python train.py --model="self-supervised image encoder" --dataset="stained colorectal tissue patches (NCT-CRC-HE-100K)" --cutout=0.4 --activation="swiglu" --mlp_ratio=2.67 --inner_norm=false --widths=[48, 96, 192] --optimizer="soap" --beta2=0.999
Rows from block 6 of a small self-supervised image encoder, named by matrix and row number. Rows with one number belong to one neuron. Each number is 500 + 40 x the weight over its row's rms, rounded and kept within 0 to 999. All counts start at 0. Numbers have three digits each.
After each neuron's rows are labels from the 100 images, of 14848, where the neuron reaches its largest size: "patch colour" is the nearest of a few named colours to the mean colour under the peak. Only what is clearly more common there than usual is listed. The data: stained colorectal tissue patches (NCT-CRC-HE-100K). In brackets: how many of the 100.
# gate: MLP gate (model.blocks.6.mlp.gate.weight, 256x96), inputs 0-95
# fc1: MLP up (model.blocks.6.mlp.fc1.weight, 256x96), inputs 0-95
# fc2: MLP down (model.blocks.6.mlp.fc2.weight, 96x256, transposed), outputs 0-95

gate.228:597454484492421509463511460478455485542452552502537414528423536422498499564478565481453499538549508506507517475512470420476471510461480548529532469530516518483514575538477518534497488402467469523518483559523459524576542546424523493497483501559536428514559469469497517507521524491451471468
fc1.228:451510558469519484457546427491513498548494539504513450490478524481563482524439542442561508503531521494408497491521419535464530459521479573558470533447566513541445479546501521532465505590478504448519544496496555436524470385448526528560433496461467520519510494499516524445433500480503491515
fc2.228:442445525488458488522553494445432503415493492531558498444469458492525497616427495513515448441469465399455489544551533505504546516525520505523505501456468489519569493436487485518496463468493550550465473541464527513581484508488446457474536574447497516488497501505516488477536484564437447442
patch colour: white (98)

gate.75:471526471490483479554531492492514492501500446499489496448458418540414517526528576506494513496513527565577527479495526448447469454516497485422487507494499489505446548556514503500607489593462571553472585549475536491529466497511529418512532441554511495542480464489506460435433485546532529466
fc1.75:512453536454549514483532552486513499494428458516580539505475576496443519510417429491477528496506530564509521567423555493514508459507490467457536453507484528584529533512521496517561443538432462564470575506479503473502518561494502491491482577437515480468410540481490503488469541466422503529
fc2.75:550540482558516488464557484468487455452547485499535579441560480485496528463480481542395500563566492558504497494483495373453488473453566467478515514540517468555443549465528500486525413517500489470477493488447543475511508495518429454500395518463459504489517503516522515483526529488543505428
patch colour: white (68)

gate.122:471437536482467583499468436503498537522517504501491510545440480536462553492476480477508492483553466468475498523463479480463496501492353544560563466475509500488490561516491566506471511459490505488579470492482411467578585463534559482496576515452429539502478500493492467505539567515483558471
fc1.122:498540490567445480434527535524473504500474630492520580496479501514435498462457522519478495494466490513495479480509548568506499517528550541561475518535484551586457548508442504475544488505593447453413518492486511502431441479490537506518444503556545465485506425431503537474470494468435488506
fc2.122:504480529462467407523443491568516468474536532470474472439525514495499596497471507453526521522448481559490494515590443446496436526551503507460516522538440475495564507488531464479502481526538466580415492473467498497437566445529605502537497453449510502479465557543494471470498494440537488543
patch colour: white (97)

gate.93:509515497527455486522509475524412590581482497520482549495471523542436540541480486426513573459529502494458559486530480512505475487531513447454510536478496538449476447504498491545471464505510543590558446482468450462566524501486509458562529411474487443510512502528465447511506559429582428515
fc1.93:508473480507501549542551479519409536544500513415511474502474502497456480519516530438523577457491482544458498478515455459494494495536533486461448518454485526562466480501520554531543423475521542541521444529529481511530491518452460492579502352531454407494493431548492494503539568470509462465
fc2.93:477513509501483570481511527501515422485490462489506474529531562481516550493541472476529505546482500572474553450442540508580457440552516445524559514495507545510450481542516518500471440531489466549507406535499486428450519533500474527541562541569545479469514509420524435515527498590602511521
patch colour: pink (65)

gate.183:479506480464496563517483484501444514564421495478586500462474503584441506535521500569472455556471514477511539517476510449524493457557489527476451522549506548454480536523482619493495505504477501491487454471516420579533467480532577463479494477474559419484498481537536476494413491511430504443
fc1.183:489494558516468522468531470537487484445499534450565458477468512545453480477538465512486538450530537573513512531477539530564477545590570438501545478507479468504533543560471533479496490481552500529492405457455571537568550482501510525440542474537525474446476458472432514493549403496533507429
fc2.183:567551452506514528504537480475516493498487518511504452517572472451496532464492513395489504442487436498532440468475545458493383505448460521500483510485552512482452472471553485504517491569544461511442503468547466485586505441480561533506517551460488480495515555510568493470522559458578547586
patch colour: brown (55)

gate.8:460518493534545485479554500467478555451532556550536471443482531462435466547538516514551433517500496448524569403511541475463505459445461456520486462468477493544484511527523498512480477402438549482504561512510518440517471485514475441586469583520516543536485470552542472432453508475556551506
fc1.8:454535552515486504448465445535457531448492558496437471520437552493533546599490509585524504518543541510549513500507596455542491557488460515516583514490468535512470597439530577467567482524454463499482467494473531481515573573476508496506508523540500490511571477516446485477473522497502555520
fc2.8:578563492525500524453519527426518498495492468542545511426529504524523515586512508514556406480527490556500520442437537527538485458504576445539543548578483524561481561494565520483468560406504541478470491554443465457455476475532500529479542552533527503445528533454524490459505518531487506503
patch colour: white (90)

gate.151:527484474523520519555539443460510516584476422460513562524486495523453529515575541490536495481459493522506565405560511483530541441460418517491470466455528540500505431475532514439545478520505481535545510553502455502512536543533588442548523569524488501438511443429483439457482482471525509539
fc1.151:461487498456524459454454423453445491556552500530507496498519517457503513544590484529564452529505456484541477537549411575501483515452450527510536493502480484430497448484513513546596482516503542504547548485456496542521532524492538482485480499476537497423501421647516516486475540500493523482
fc2.151:475503407504579510479481561477485494514471485541498412510487486548470563541518495477553462565566477444502485500569470454495532585468568508500523491494485484479563552516500563462472468494504484483586543527470514466498511434474474496485465512626416465493448518495447540470455520514500517542
patch colour: brown (42)

gate.85:528448512534504519477471520510528424571529526476496459472506472569445492538521549461525597489531510460477491499395502477522508496507470484486521535424598517518505566421464482459465448502514515527494405499616512476518497570489508520490481501485416518561525578487537475452500488513503490493
fc1.85:499468505519530472441545483540516515513491524529442519475482545485425507493607493553468461523586482474537511518477589414480517512508534511521511558484462550408533485443415420494472550462526474511520463510550501428538538502544484489515489528545526513503508531457539463474386516480493461462
fc2.85:484416484501466529536481545524426480535481534495456556464507435485529560426535468460485485442520511432437476547506541518496505473482409486446530505461491493499542504509477459593579501561467491488525506476518501496498554512474491469522568569465464550496595445487515533422418531472507503511
patch colour: brown (40)