From a checkpoint of a small self-supervised image encoder: norm layernorm, trained on stained colorectal tissue patches (NCT-CRC-HE-100K).
Rows from block 5 of a small self-supervised image encoder, named by matrix and row number. Rows with one number belong to one neuron. Each number is 128 + 32 x the weight over its row's rms, rounded and kept within 0 to 255. All counts start at 0.
After each neuron's rows are labels from the 100 images, of 14848, where the neuron reaches its largest size: "responds to" is what is common among them; "colour at peak" is the nearest of a few named colours to the mean colour under the peak. Only what is clearly more common there than usual is listed. The data: stained colorectal tissue patches (NCT-CRC-HE-100K).
# gate: MLP gate (model.blocks.5.mlp.gate.weight, 256x96), inputs 48-95
# fc1: MLP up (model.blocks.5.mlp.fc1.weight, 256x96), inputs 48-95
# fc2: MLP down (model.blocks.5.mlp.fc2.weight, 96x256, transposed), outputs 48-95

gate.75 [ 53 104  90 151 112 120 121  91 110 123 173 162 110 158 181  89  83 116 106  97 152 148  64 112 157 123 214 156 136 119 119 148 211 207  89  98 154 197 160 105 133 105 101 142 108 132 127 110]
fc1.75 [164  82 157  82 131  92  88  93  65 131  72  99 136 139 126 180 168 134 144 147 111 172 149 149 147 161 109 139 134 105  96 126  96 129 171 172  87  99  91  81 108 173 101  55 141 179 141 126]
fc2.75 [187 121  81  71 112 179 129  90 104 136 159 101 152 126  96 109 130  81  80 120 110 116 133 136 123 137 121 126  98 101 162 118 132 141  96 111  66 203 175 137  47 113 148 143 153  96 159  97]
responds to: tissue: smooth muscle
colour at peak: pink

gate.2 [104 104  77 186 118 124 155 133 172 107 161 124 113 155 128  96 142 185 143 167 130 133 195 140 153 130 106 135 182  71 182 203 161 139 123 115 152 112  76 138  92 131 132 132 143 125  86 137]
fc1.2 [161  62 103 178 131 124 115 141 125  74 161  92 125 156  83 170 115 134 111 181  95 134 156 171 168 125  71  88 125 182  85 182  77  80 149 183 137  79 127 122 125 137 126 179 138  57 143 147]
fc2.2 [109 148 106 129 113 158 143 172  87 151 177 145 138 174 116 146 147 142 119 144 129 137 180 101 142 224 115 165  93 102 161 105 101  99 163 107 111 135 103 190 162 169 146 136 114 111 166  93]
responds to: tissue: cancer-associated stroma
colour at peak: pink

gate.140 [157 160 150 107 150 212 161 137 169  65 169 116 104 135  94 155 169  78  96  93 122 192 119  94 129 115 143 113 113 101 156 138 177 129 167 150 127  99  85 145 125 149 126 103 116 119 132  62]
fc1.140 [117  65 151 139 182 144 115 141 119 122  96 150 104 122 148 130 100 214 106 118 143 151 191 161 126  85 137  75 177 136 146  86 118 165  91 138 117  65 162 104 104 170 143 154 108 121 107 115]
fc2.140 [140 125 134 156 144 161 105  87  14  62 105 138 154 128  76 144 133 129 149  77 116 130 105 136 146 157 149 126  72  70  79 195 170  67 136 132 120 137 148 100 104 120 143 108 139 150 154 119]
responds to: tissue: tumour epithelium
colour at peak: white

gate.209 [166  93 128 129 143 115 178 121 149 103 115 117  88 164 112 103 135 119 133 106 112 165  78 201  64  77  99 132 179 157 145 126 156  83 124 137 178 139  86  62 133 134 130 173 115 151 177 179]
fc1.209 [151 125 127 148 142 153  93 141  88 132 174 180 135 172 129 168 172 104 133 136  83 163  95 147 168 119 179 131 125 150  71 157 160 173 103 110 145  78 136 216 129 132 120 110 145 138 161 162]
fc2.209 [114 130 149 129 128 135  92  71 164 167  93 151 134 109 155 148 219 140 153 108 118  97  87 186 134 158 155  80 133 118 111 163  89 174 153  86  89 100  93 144 125 163 121 152 167 133 171 153]
responds to: tissue: debris
colour at peak: grey

gate.190 [ 90 170 125 129  79 144 189  74 129 120 160 143 128 170 130  95 143 126 161 140 139 114 106  81  81 171 146 131 143 186 105 181 163 124 120 101 129 100  98 183 150  96 161 121 119 118 114 128]
fc1.190 [157 100 179 132  97  99 113 162  95 189 183 111 134 121 134 111  91 133 118 146 104 179 118  75 128 138  46 128 123 142 152 117 107 151 139  87  74 133 123  88 120  77 127 135 158 160  91 128]
fc2.190 [ 97 118  64 128 149 137 130 106  73 107 105 155 174 160 118 137 118 117 121 123 134 239 145 155 141 163  85  78  80 118 140  91 126 115 148 108  93  71 145 163  92 137 216 155 119 164 131 130]
responds to: tissue: lymphocytes
colour at peak: brown

gate.54 [150 118 153 178 162  82 145 102 153 120 192 161 106  65 144  67 135 157 104 194  90 163 116 119  64 153 182 159 143 108 161  89 116 161 110 128 113 124 126 122 112 116 122 151 126 132 151 131]
fc1.54 [144 135  91 121 147 178 105 142 126 115  69 137 111 113 135 136 118 116 139 138 100 133 171 156 158 127  83  94 131 169 139  94 116  60  94 168 145 132 119 116 140 159 149 150 148  75 128 111]
fc2.54 [ 70 125 109 166 144  66  90 107 130 136 156 155 110 137 113 120 116 154 149 140  84 123  35  51 149 117  81  73 164 122 110  93 161  99 149 122 167 130  95 107  59  75 114  94 131  58 132 119]
responds to: tissue: normal colon mucosa
colour at peak: pink

gate.21 [169 193 134 152  23  88 126 119 114  99 152 142 132 197 115 113 136 131 119 114 102 119 141 131  84 157 140  88 149  63 169 147 168 135 110 137 130 168 141  84 155 115 155 141 123 134  69 177]
fc1.21 [100 159 136 114 158 129  83 171 170 137 165 162  43 129  83 104 127 135  87 138 108 192 134 105 121 117  83 139 197 128 124  64 111 151  81 112 211 108 140 108 156  46 127 111  59 141 131 114]
fc2.21 [ 66  96 165 179 188 135  92 114 146 181  45 174 107 143 150 170 136  96  72  63 118  86 122  95 116 161 175 151  91 156 123 162 133 130 101 113 151  66 105 150 145  81  97 121 111 128 110 126]
responds to: tissue: adipose tissue
colour at peak: white

gate.210 [141 175 149 123 139  82 114 115 145 150 108 100 115 171 115 126 130  67 122 109  76 153  98 142 101 145 126 152 110 110  65 214  76 148 127 131  71 136  74 137 102  76 109 124 188 134 170 152]
fc1.210 [112 125  90 167 112 124 120 140 105 127 236 154 152 199 120  97 144 122 105 102 117 131 158 189  88 141 132 110 110 164 104 140 143 198 102 171 105 194  91 167  94 181 115 132 195 119  97 130]
fc2.210 [108 138 161 100 132 135  97  82 127 145 129 107 189 177  98 127 156 105 143 133 158  80 104 145 120 164 105 177 100 140  51 144 162 135 175 173 166 125 132 112 104 177 155 150 159 120 161 166]
responds to: tissue: mucus
colour at peak: white

gate.114 [140 132 153 125 151 172 113 109 113  98 186 107 125 113 163 164 149 112 124 138  43 114 115 130 103 167  88 157 108 159 204 116 151  64 120 207 107 133 103 119 182  81 107 161 126 120 155  97]
fc1.114 [ 85 138 124 120 116 138 144 118 142 157 199 107 121 128 135 168 134 105 127  95 184 152  52 123  98 138  71 152  69 184 148 178  90 118  63 146  96 148 146  73 180  75 157 189  89 113 103 149]
fc2.114 [105 112 124  94 100 109 137 151 143 148 152 102 117  86 126 117 106 101 156  65 160 102  94 146  75 154 113 109 123 173 140  98 133 188  98 117 120 108 101 152 140  88 186 108 170 102 136 120]
responds to: tissue: adipose tissue
colour at peak: white

gate.182 [140 132 101 144  89 161 102 167 115 100 121 133  78 100 150 129 105 111 108 141 135 221 100 115 120 110  40 150 164 174  75 126 192 128  99  67 113 172 174 111 125 161 111  74 123 169 153 135]
fc1.182 [116 119 139 116 163 134  78 105 155 148 138 128  73  89 107 147 112 118 117 115 138 138 112 173 158 118 115 107 169  52 123 114 130 143 106 128 117 135  85  39 192 209 112 119 116 142 131 114]
fc2.182 [145 107 136 117  83 122 136  88 101  99 172  64 115  91 197 100 167 130  98 138 124 115 139 159  95  94 223 107 188 120 172 143 154 121  89 118  66 177 142 142  93 153  95 165 164 112 150  98]
responds to: tissue: lymphocytes
colour at peak: brown

gate.23 [152  86 148 106 127 106 128 157  72 118 158 132 140  86 218 130  82 159 188  40 115 223 166 131 141 162 169 178 156 160  68 149 154 112 184 134 155  62 117 139 137 145 122 106 120 134 149 150]
fc1.23 [ 97 187 133 132 134 132 115 105 138 132 144 143 133 214 132 154 146 110 127 187 173  43 132 160 125 162 109 130  93 126 103 174 100 122 154 126 113 163  78 138  96 113 153 123 138  58  81 115]
fc2.23 [121 128 106 126 100  87  59 103 114 153  93 140 140 125  60 109 127 140 125 145 163 173 141 133 163  47 155  55 165 117  95 104  95 137 139 118 139 115 152 108 155 178 101 100 106 202 109 132]
responds to: tissue: lymphocytes
colour at peak: grey; brown

gate.118 [ 94 101 142 155 136 132 106 118 159 143  47 153 105 127  98 144 187  94  92 152 134  78 145 158 111 172 135 144  98 144  65 128 119 126 163  85 142 182 101  77  81 148 133 125 124  92 156 116]
fc1.118 [172 171 143 130 131 144  55 129 104 136 175  69  86 122  87 177  90 133 124 108 141 147 150 148 106 103 156  90 101 108 190 118 112 150  83 135 117  38 103 168 134 117 121 130 130 121 135 172]
fc2.118 [109  80 152 104 205 109  96  96  80 106 156 135 136 135 110 149 193 117  80 141  91 132 138 191 156 170  92 117 198 162 144 138  91 121 147  55 149  87 154 140 109 150 100 124 136 120 137 120]
responds to: tissue: normal colon mucosa
colour at peak: brown

gate.27 [133  86 124 128 122  93 181 177 106 149 167 186 135 165 150 142 180 167 132 106 113 149 110 149 114 133 104 135 106 186  96 139 162  96 120 107  77 135 160 168  88 140 152 103 127 104 169 125]
fc1.27 [137 165 131 137 144 144  79  85  98 136  60 135 133 161 120 161 165 129 160 121 114 127 183 115  96 131 107 148 148 153 142  77 147 150 147 152 109 116 167 171 152 155 173 115 190 138  98 111]
fc2.27 [133 193 134 108 136  81  67 134 142 134 133 116 156  97 154 186 190 150  70  94 132  91 109 131 111 120 123  88 124 150 172 124 173 181 140 141 131 139 103  92  81 126 113  86 114  75  74 139]
responds to: tissue: normal colon mucosa
colour at peak: brown

gate.0 [161  83 150 111 131 104 131 112 114  82 203 131 157  98  92 147 117  92  88 135 156 144 144 122 107 160 134 135 130 118 133 112 162 194  98  93 132  92 159 108 126 197 147  93 101 128  97 100]
fc1.0 [207 211 142 108  92 138 119 157 167 139 135 153 185 149 162 162 103 170 163 154 143 107 116  83 182 129 142 158  88 140 163 151 178 202  97  64 140 123 147 148 126 115  80  82 119 134  71 111]
fc2.0 [102 103 114 112 176  81 173 102 126 103 102 163  69 133  83 140 136 165 184 173 150 185 155 133 131 132  70 117 127 170 180 160 111 106 141 101 141 109 125 116 170 123 107 153  98 135 102 108]
responds to: tissue: lymphocytes
colour at peak: brown

gate.103 [117  98 128  80  92 175 156 161 145 105 101 180  88 173 162 195 198 158  81  97 161 135 167 160 177 131 106  85 124 122 131 126 165 144 192 130 129 142 126 143 126 120 114 151 101 121 146  81]
fc1.103 [ 70  96  50 105 141 133 106 159 131 142  53 130  88 176 108 165 127 144 151 114 154 146 155  70 164  81 121 115 141 155 143 110 173 146 137 108  54  89 180 120  97 151 117 142  76  86  97 124]
fc2.103 [161 132 161 169 118 160 116 137  81 106 148  93 178 108  88 130 133 121 126  95 112 153  88  90 150 155 133 137 146 104 129  99 151 114 151 155 186 189  82 215 162 158  93  77 127 208 127 170]
responds to: tissue: adipose tissue
colour at peak: white

gate.124 [129 118 119 170 133 110 162 129  77 164 168 129 110 123 144 109 126  58 143 149 153 111 120  84 169 128 120 155 123 120 132 171  95  96 111 110 184 193 198 171 109 129 124  83  48 140 118 101]
fc1.124 [127 120  91 127 168 136 100  98  86 154  94 114 181 156 168 115 117 126 144 177  87 138 129 140  67 120 169  55 119 141 162 129  86 163 104 177 155 116 126 167 129 158 139 172 126  83 113 161]
fc2.124 [106 103 181 190 180 131 125  93 139 104  77  71 118  91 125 122 156 164  95 141 129  83 141  89 130  96 112 145 115 163 134 144 134 184 138 125 123  65 110 133 149 117 170 119 102 130  88  94]
responds to: tissue: tumour epithelium
colour at peak: brown

gate.104 [ 87 133 100 175 117 144 164 177  88 152 115 149 162 123 129 144 131 138 128 157 119 165 208 144 131 114  87 157 116 143 134  78 142 130  35 136 173 122  95  75 153 152 146 145 175 164 150 100]
fc1.104 [157 140 181  90 117 131  77 136  99 164 130 143  86 111 178 159 112  63  99  98  94 111  62  97 104 145 130 153 110 125 146 145 137 151 173 110  60 181  80 160 160 137 139 100  89 173 107 160]
fc2.104 [ 70 118 129  66 140 115 149 113 140 117 179 116  96 171  96 159  28 109 126 116 131 149 117 147 113  96 113  83 129 170 141 106  55 170 103  91 127 149 158 103 110 144 111  98 173 101 178 109]
responds to: tissue: smooth muscle; tissue: adipose tissue
colour at peak: white

gate.9 [ 69  89 155 132 112 140  37 164 152 116  77 117  40 170 111 170 168  78 131 127 140 149 190 115  82 156  85 126 166 122 151 117 111  98 121 100  95  90 144 104  97 204 117 129  99  96 164 116]
fc1.9 [145  80 176 154  77  75 125 159  82  64 204 126  69 139 115 103 162  59 102 120 150 143 103 159  93 169 103 142 183  95 129 176 178 105 163 109  82 131 125 109 106 105 194 102 109 107  91 135]
fc2.9 [105 104  90 180  80 184  77  99 125 159 147 140  95 124  98  96 106 145 141 138 159 106 134 171 128 116 160 143  97  89 154  87 162 114 134 165 115 146 140 111  85 124 125  47 153  82 138  47]
responds to: tissue: lymphocytes
colour at peak: brown

gate.101 [103 163 149 170 143 115 195 133 156 200  99  84 154  93 144 115 127 149 110 134 174 157 126 151  45 147 108 105 108 143 149  82 127 133 133 112 159  86 122 133 140 145  51 115  86 131 117  95]
fc1.101 [137 204 145  89 142 109 127 145 106 148  78 162 123 107  92 136 138 116  68 152 157 150 177 171  76 131 113 117 145 164 166 109 144 104 125 146 145 141  90 150 138 169  73 132  73 117 163 122]
fc2.101 [107 159 191 130 164 105 105 120 109 136 121 181 102 122  87 116 129 145 127 149 153  49 167 144 151 150  93 112 123 155 124  83  76 140 132 142 135 105 151  84 111 168  83 134 111 136 171 198]
responds to: tissue: debris
colour at peak: grey

gate.68 [118 194 147 115 171 135 155  74 102 145 143 117 121 159 190 126 109  99  98 139 113  87 104  73 125 195  72 170 111 135 137 143 127 124 143 110 207 103 138 142 129 165  87  98  99 104  85 184]
fc1.68 [160  55  95 141 139 127 156 132 117 177 158 147 114 164 133 171  95 117 127 110  98 156 117 112  95 146 124 113  48 197 173 147 106  88  91 140 124 163  57 112 150 142 111 125 126 128 134  88]
fc2.68 [151  94 134 187 131  95  54  84 188 113 130 166 124 136  76  75 133 145 111 112 152 101 132 138 144 105 138 174 102  83 107 159 108 137 134 137 128 161 108  91 131 146  98 148 141 201 131 113]
responds to: tissue: lymphocytes
colour at peak: brown

gate.232 [127 153 126 170 156 188 168 152 139 113 134 165 145 170 120 114 146 167 152 132 102 125 196 155 108 189 139 161  88 137  76 113 154 113 105 126  63 123 144 100 128 147  58  80 142 141 133 117]
fc1.232 [131 127 135 134 199 164  89 205 146  65 135 157 135  95 129 106 126 126 134 108  72 160  77 110 155 124 137 126 111 129 119 123 192 144 142  82 115  93  87 127 189 144 115 138 151 142 118 120]
fc2.232 [158  82 165 164 147 137 144 181 121  36 112  89 128 149 138  65 130 145 128 119 148  91 147 155 177  91  83  74 164 122 163 141 102  99 149 151 124  91 160 182 114 115 103 103  54 153  99 145]
responds to: tissue: debris
colour at peak: brown; black

gate.25 [139 120 163  93 122 106 133  93 171 142 130 116 117  86 165  72  95 149 125 162 196 149 119 142 155 147 124 110  77 119 149 107 153 107 157  81 145 172 163  75 134 132 171  98 117 161 135 107]
fc1.25 [159 116  99 115 142 150 121 163 136 113 109 159 147 166 133 158 175 115 161 141 133  78 146  55 126 136 119 127 149 107 145 106 123  61  62  95 202  90 145 114 132 116 152 151  74  55 108 147]
fc2.25 [120 108 113 138 152 184  99 100 129 113 133  93 178 143 159  98 108 114 123 133 106 164 161 116  92 176 101 123 104  80  94 147 155 110 138 187 115  82 182 124 167 104 126  92 100  98 181 186]
responds to: tissue: tumour epithelium; tissue: normal colon mucosa
colour at peak: brown

gate.204 [127 115 136 126  79 122 130 175  81 161 101  84  76 134  94 114  71 121  99 110  78 114 152 213 168 139 151 128 114  89 147  97 168 151 127 109 120 136 105 136 124 115 116 124 131 146 133  97]
fc1.204 [ 83  96 109 102  84 132 136 153 113 183 119 124  99  69  95 145 133  69 135 144 110 162 157 162  95  99 108 107 127 189 131 143 135 108 128 121 118 119 116 142 168 110  81 124 148 130 100 158]
fc2.204 [168 117 135 160 124  81 144 138 166 160 117 174 127 107 104 124 130 103 168 144  86  90 120 120  75 135 160 127 146 133 104 101 168 184 152 127 119 176 111 146 106 132 197 117 161  90 112 157]
responds to: tissue: tumour epithelium
colour at peak: pink

gate.113 [128 105 154 117 147 150 202 153 129 216  96  61 127  99 145 133  91 126 104 164 125 132 126 105 130  71 131 176 107 102  91 137 131 114 121 144  86 158 102  90 115 126 151 104  95 100 155 124]
fc1.113 [158 143 153 129 133 156 171 133 178 157  13 147 153 163 173 158 152 113 133 115 148 127  71 140 149  59 119 113 151 116 150 137 143 146 109 137 182 111 135  72 180 119 158 105 127 125 136 145]
fc2.113 [140  83 108 135 106 125 212 107 104 140 111 116 130 131 106 138 108 123 136 189 162 157 168 110  68 142 114 190 135 148 191 160 105 101 111 125 126 107  97 197 137 115 137  82 122 115 125 138]
responds to: tissue: normal colon mucosa
colour at peak: grey

gate.11 [ 94 185 138 154 109  90  51  63  78 100  89 166 132 124 172 122 150 110 112  94 179  85 106 146 149 159 132 180 158 121 134 132  88 112 128 108 195 102 110 139  84 146 138 146 160 105 135 102]
fc1.11 [124 132 139 106 122 148  68 158 123  85  77  96 179  64 149 143  97 141  86  62 136 163 113 129  88 136 150 157 132 141 165 124  96 150  76 122 138  60 112 158 171 152 110 149 158 119 177 125]
fc2.11 [117 151 142 116 206 145 160  91 176 140 122 104 110 149 149 198 121 168 161 177 163 129 132 141 114  92 123  67 128  95 154 112 154 111 138  83 136 138 126 111 154 171 128 130 146 147 123 163]
responds to: tissue: lymphocytes
colour at peak: brown

gate.217 [165 160 131 136 216 113 102  94  76  55 136 116 128 128 199 126 150 144 128 165  96  99 205  99 126 134 150 109 127 130 166  68 168 121 150 140 130 126  67  93 136 109  83 150  96  80 112 120]
fc1.217 [132 167 130 115 131 117 115 112 150 121  65 151  69 132 156  88 173 149 102 142 109 118 163 131 106  57  86 179 119 132 120 168  84 152  62 103 138 108 186 109 152 141 194  64  66 123 140  78]
fc2.217 [174 120 127 149 125 168 112 128 110 133 138  64 170 146  80 175 174 147 148 109 114 134 131  91  97 134 110  69 177 113 163 102 171 141 132 115 115 137  80  90 179  82 184 151 119 130 134 130]
responds to: tissue: tumour epithelium; tissue: normal colon mucosa
colour at peak: brown

gate.239 [ 99 135 100 128  92 133 133 124 160 111 190 177 118 121 174  91  90 163 160  98 134 155  80 166 112  90 194 102 124 104 132 133 142 174 126 105 114  86 125 139 175  85 144  94 119 172 144 134]
fc1.239 [168  87 121  79 126 122 124 192  93 103  88 176 187  82  49 173 160 148 111 145 106 178 139 138 167 107 166 109 178 130 148  88  81 105 137 160 124 175 182 100 129 162 134 163 141  98 126 124]
fc2.239 [124 106 100 138 114 159 130  95 102 105 141  91 158  87 131 157  76 167 141  82 114 134 174 134 172 130  87 132 128 155 161 110  92 118 149 114 155 150 196 137 160 156 124 129 159 107 142 103]
responds to: tissue: adipose tissue; tissue: mucus; tissue: normal colon mucosa
colour at peak: white

gate.73 [ 81 134 109 126 158 106  96 115 114 159 160 117 166 168 130 144 149 121 148 157 109 151 102 121 115 174  92 129 113  80 146 109 157 111 162 167 117 124 148 142 138 151  70 124 129 144 117 118]
fc1.73 [178 138 166 184  91  76 151  96 130 110 123 107 150 166 141 202 101  93 155 133 102 135 174  98 120 122 193 103 152 150  78 127 133  85 114 139 131 112 100 137 136 150 146 110  97 172 136 139]
fc2.73 [115 105 119 131 121 193  98 162 128 161  70 120 200  94 152 103 150 206 129  71 125 178 185 129  98 176 154 109 134 155 121  83 149 119 106 161 138 126 142 139  65 145 159 170 100 123 156 111]
responds to: tissue: normal colon mucosa
colour at peak: grey

gate.250 [ 91 134  51 112 118 143 143 107 165 103 144 118 119 117 107 153  75 139 102 110 127 169 103 104 113 146  77 122 144 150 139  49 121 123 167 151 132  98 114 108 193 193  82  51 133 145 119  80]
fc1.250 [126 122 158 114 122 167 127 149 116 156 111 138 164 120 173 193 152 132 117 133 186 174 224 145  89 120 184 126 160 146 113 139 173 155 125 161 108 112 195 129 135 113 192 139 114  88 107 126]
fc2.250 [161 124 152 167 114 157 106 114 103 118  84  62 168 180 140 122  92 134 149 118 159 118 137  93 149 162  88  70 173 152 128 129 147 163 108 154 157 111 122 133 132 112 108 164  93 177 127 179]
responds to: tissue: normal colon mucosa
colour at peak: grey

gate.142 [ 63  56 127 119 133 133 143 112  81 167 145 129 128  85  99  86 163  95 110 129 143 136 112 129 191  89 183  93 156  78 152 125 118  50  92  96 128 169  75 137 110 128 131 125 168 140 146 130]
fc1.142 [ 68  86 140 118 122 147 144 129 120  63 175  81  77 116 150 114 156 109 119 140 183  81 107 167 143 163 163 153 180  95  97 162 132 107 142 148  89 117 121 115  82 171  72 113 130 118 131 138]
fc2.142 [180 134 124 142  92 180 126 138 110 105 136  89 122 134 157  87 138 140  67 118 197  88 139 148 123 118 147 176 124 119 126  89 166 156 149 177 157  79 129 173 137  92 119 112  97  70 122  54]
responds to: tissue: lymphocytes
colour at peak: brown

gate.231 [121  80 146  99 140 179 176  95 133 159  92 128 167 143 170 169 149 167 113 164 130 129 120 112 139 123 130 141 118 160 117 143 106 116 152 130 172 162 157 104 115 105 132  96 241 128 116 162]
fc1.231 [135 144 125 159  95 146 105 162 148 194 149 116 144 124 126 133 132 148 152  82 178 132 111 188 139 132 151 106 163  98 115  78 162 104 161 122 111 107  63 143 108 113 106 126  76  79 161 119]
fc2.231 [129 112 100 187 110 204  96  74 170 153 154 158 142  95 102 153 163 147 168  83  79 137 139  89 115 145 183  99 116 124  53  94 171 127 132 104  89 171 119 130 152 110 164 119 178 172 176 117]
responds to: tissue: tumour epithelium
colour at peak: brown

gate.252 [122 169 116 169  82 156 170 141 140 155 158 156 159  99 157 109 173  82 142 202  89 160 170 125 124  84 127 165 114 128  63  92 176 209  64 132  77 146 154 159 122 135 105  91 100  86 122 185]
fc1.252 [112 106 117 118 167 134  90 107  83 144 179 127 101  57  97 104 122 164 127  96  69 161 179 139 158 160 116 118 110 126 219 129 147 171 111 133 145 159 123  73 197  81 122 151 183 182 141 105]
fc2.252 [126 145  77 186 172 174  99 129 133 123 127 115  90  86 128  61 110 110  79  41  61 150 142 131 139  99 145 169 102 144  93 152 124 116 143 126  86 151 142 162 153 139  85 131  75 105 139 149]
responds to: tissue: adipose tissue
colour at peak: white

gate.80 [166 105 135 139 137 167 125 161 116  90 115 210  87 104 112 142 107 143  75 121 130 149 132 133 104 103 133 162 146 148 120 102 174 111 115 184 180 122 107 150  84 118 130 151 155 142  92  71]
fc1.80 [140 130  87 141 137 136 143 198 180 103 149 103  92 153  92 116 110 107  90 174 149 120 149 101 113 153 134 161 151 101 138  96 137 162 142 129  79 149  93  81 108 171  99   0 119 128 137  79]
fc2.80 [175 116  87 162 193 160  89 109 149 169 150 143 171 124 193 151 136 115 101 135 166 134  94 160  66 191 116 119 137  77 105 170 136  89 147 116 163 154 107 182 102 136 120 133 155 165 120 144]
responds to: tissue: adipose tissue
colour at peak: white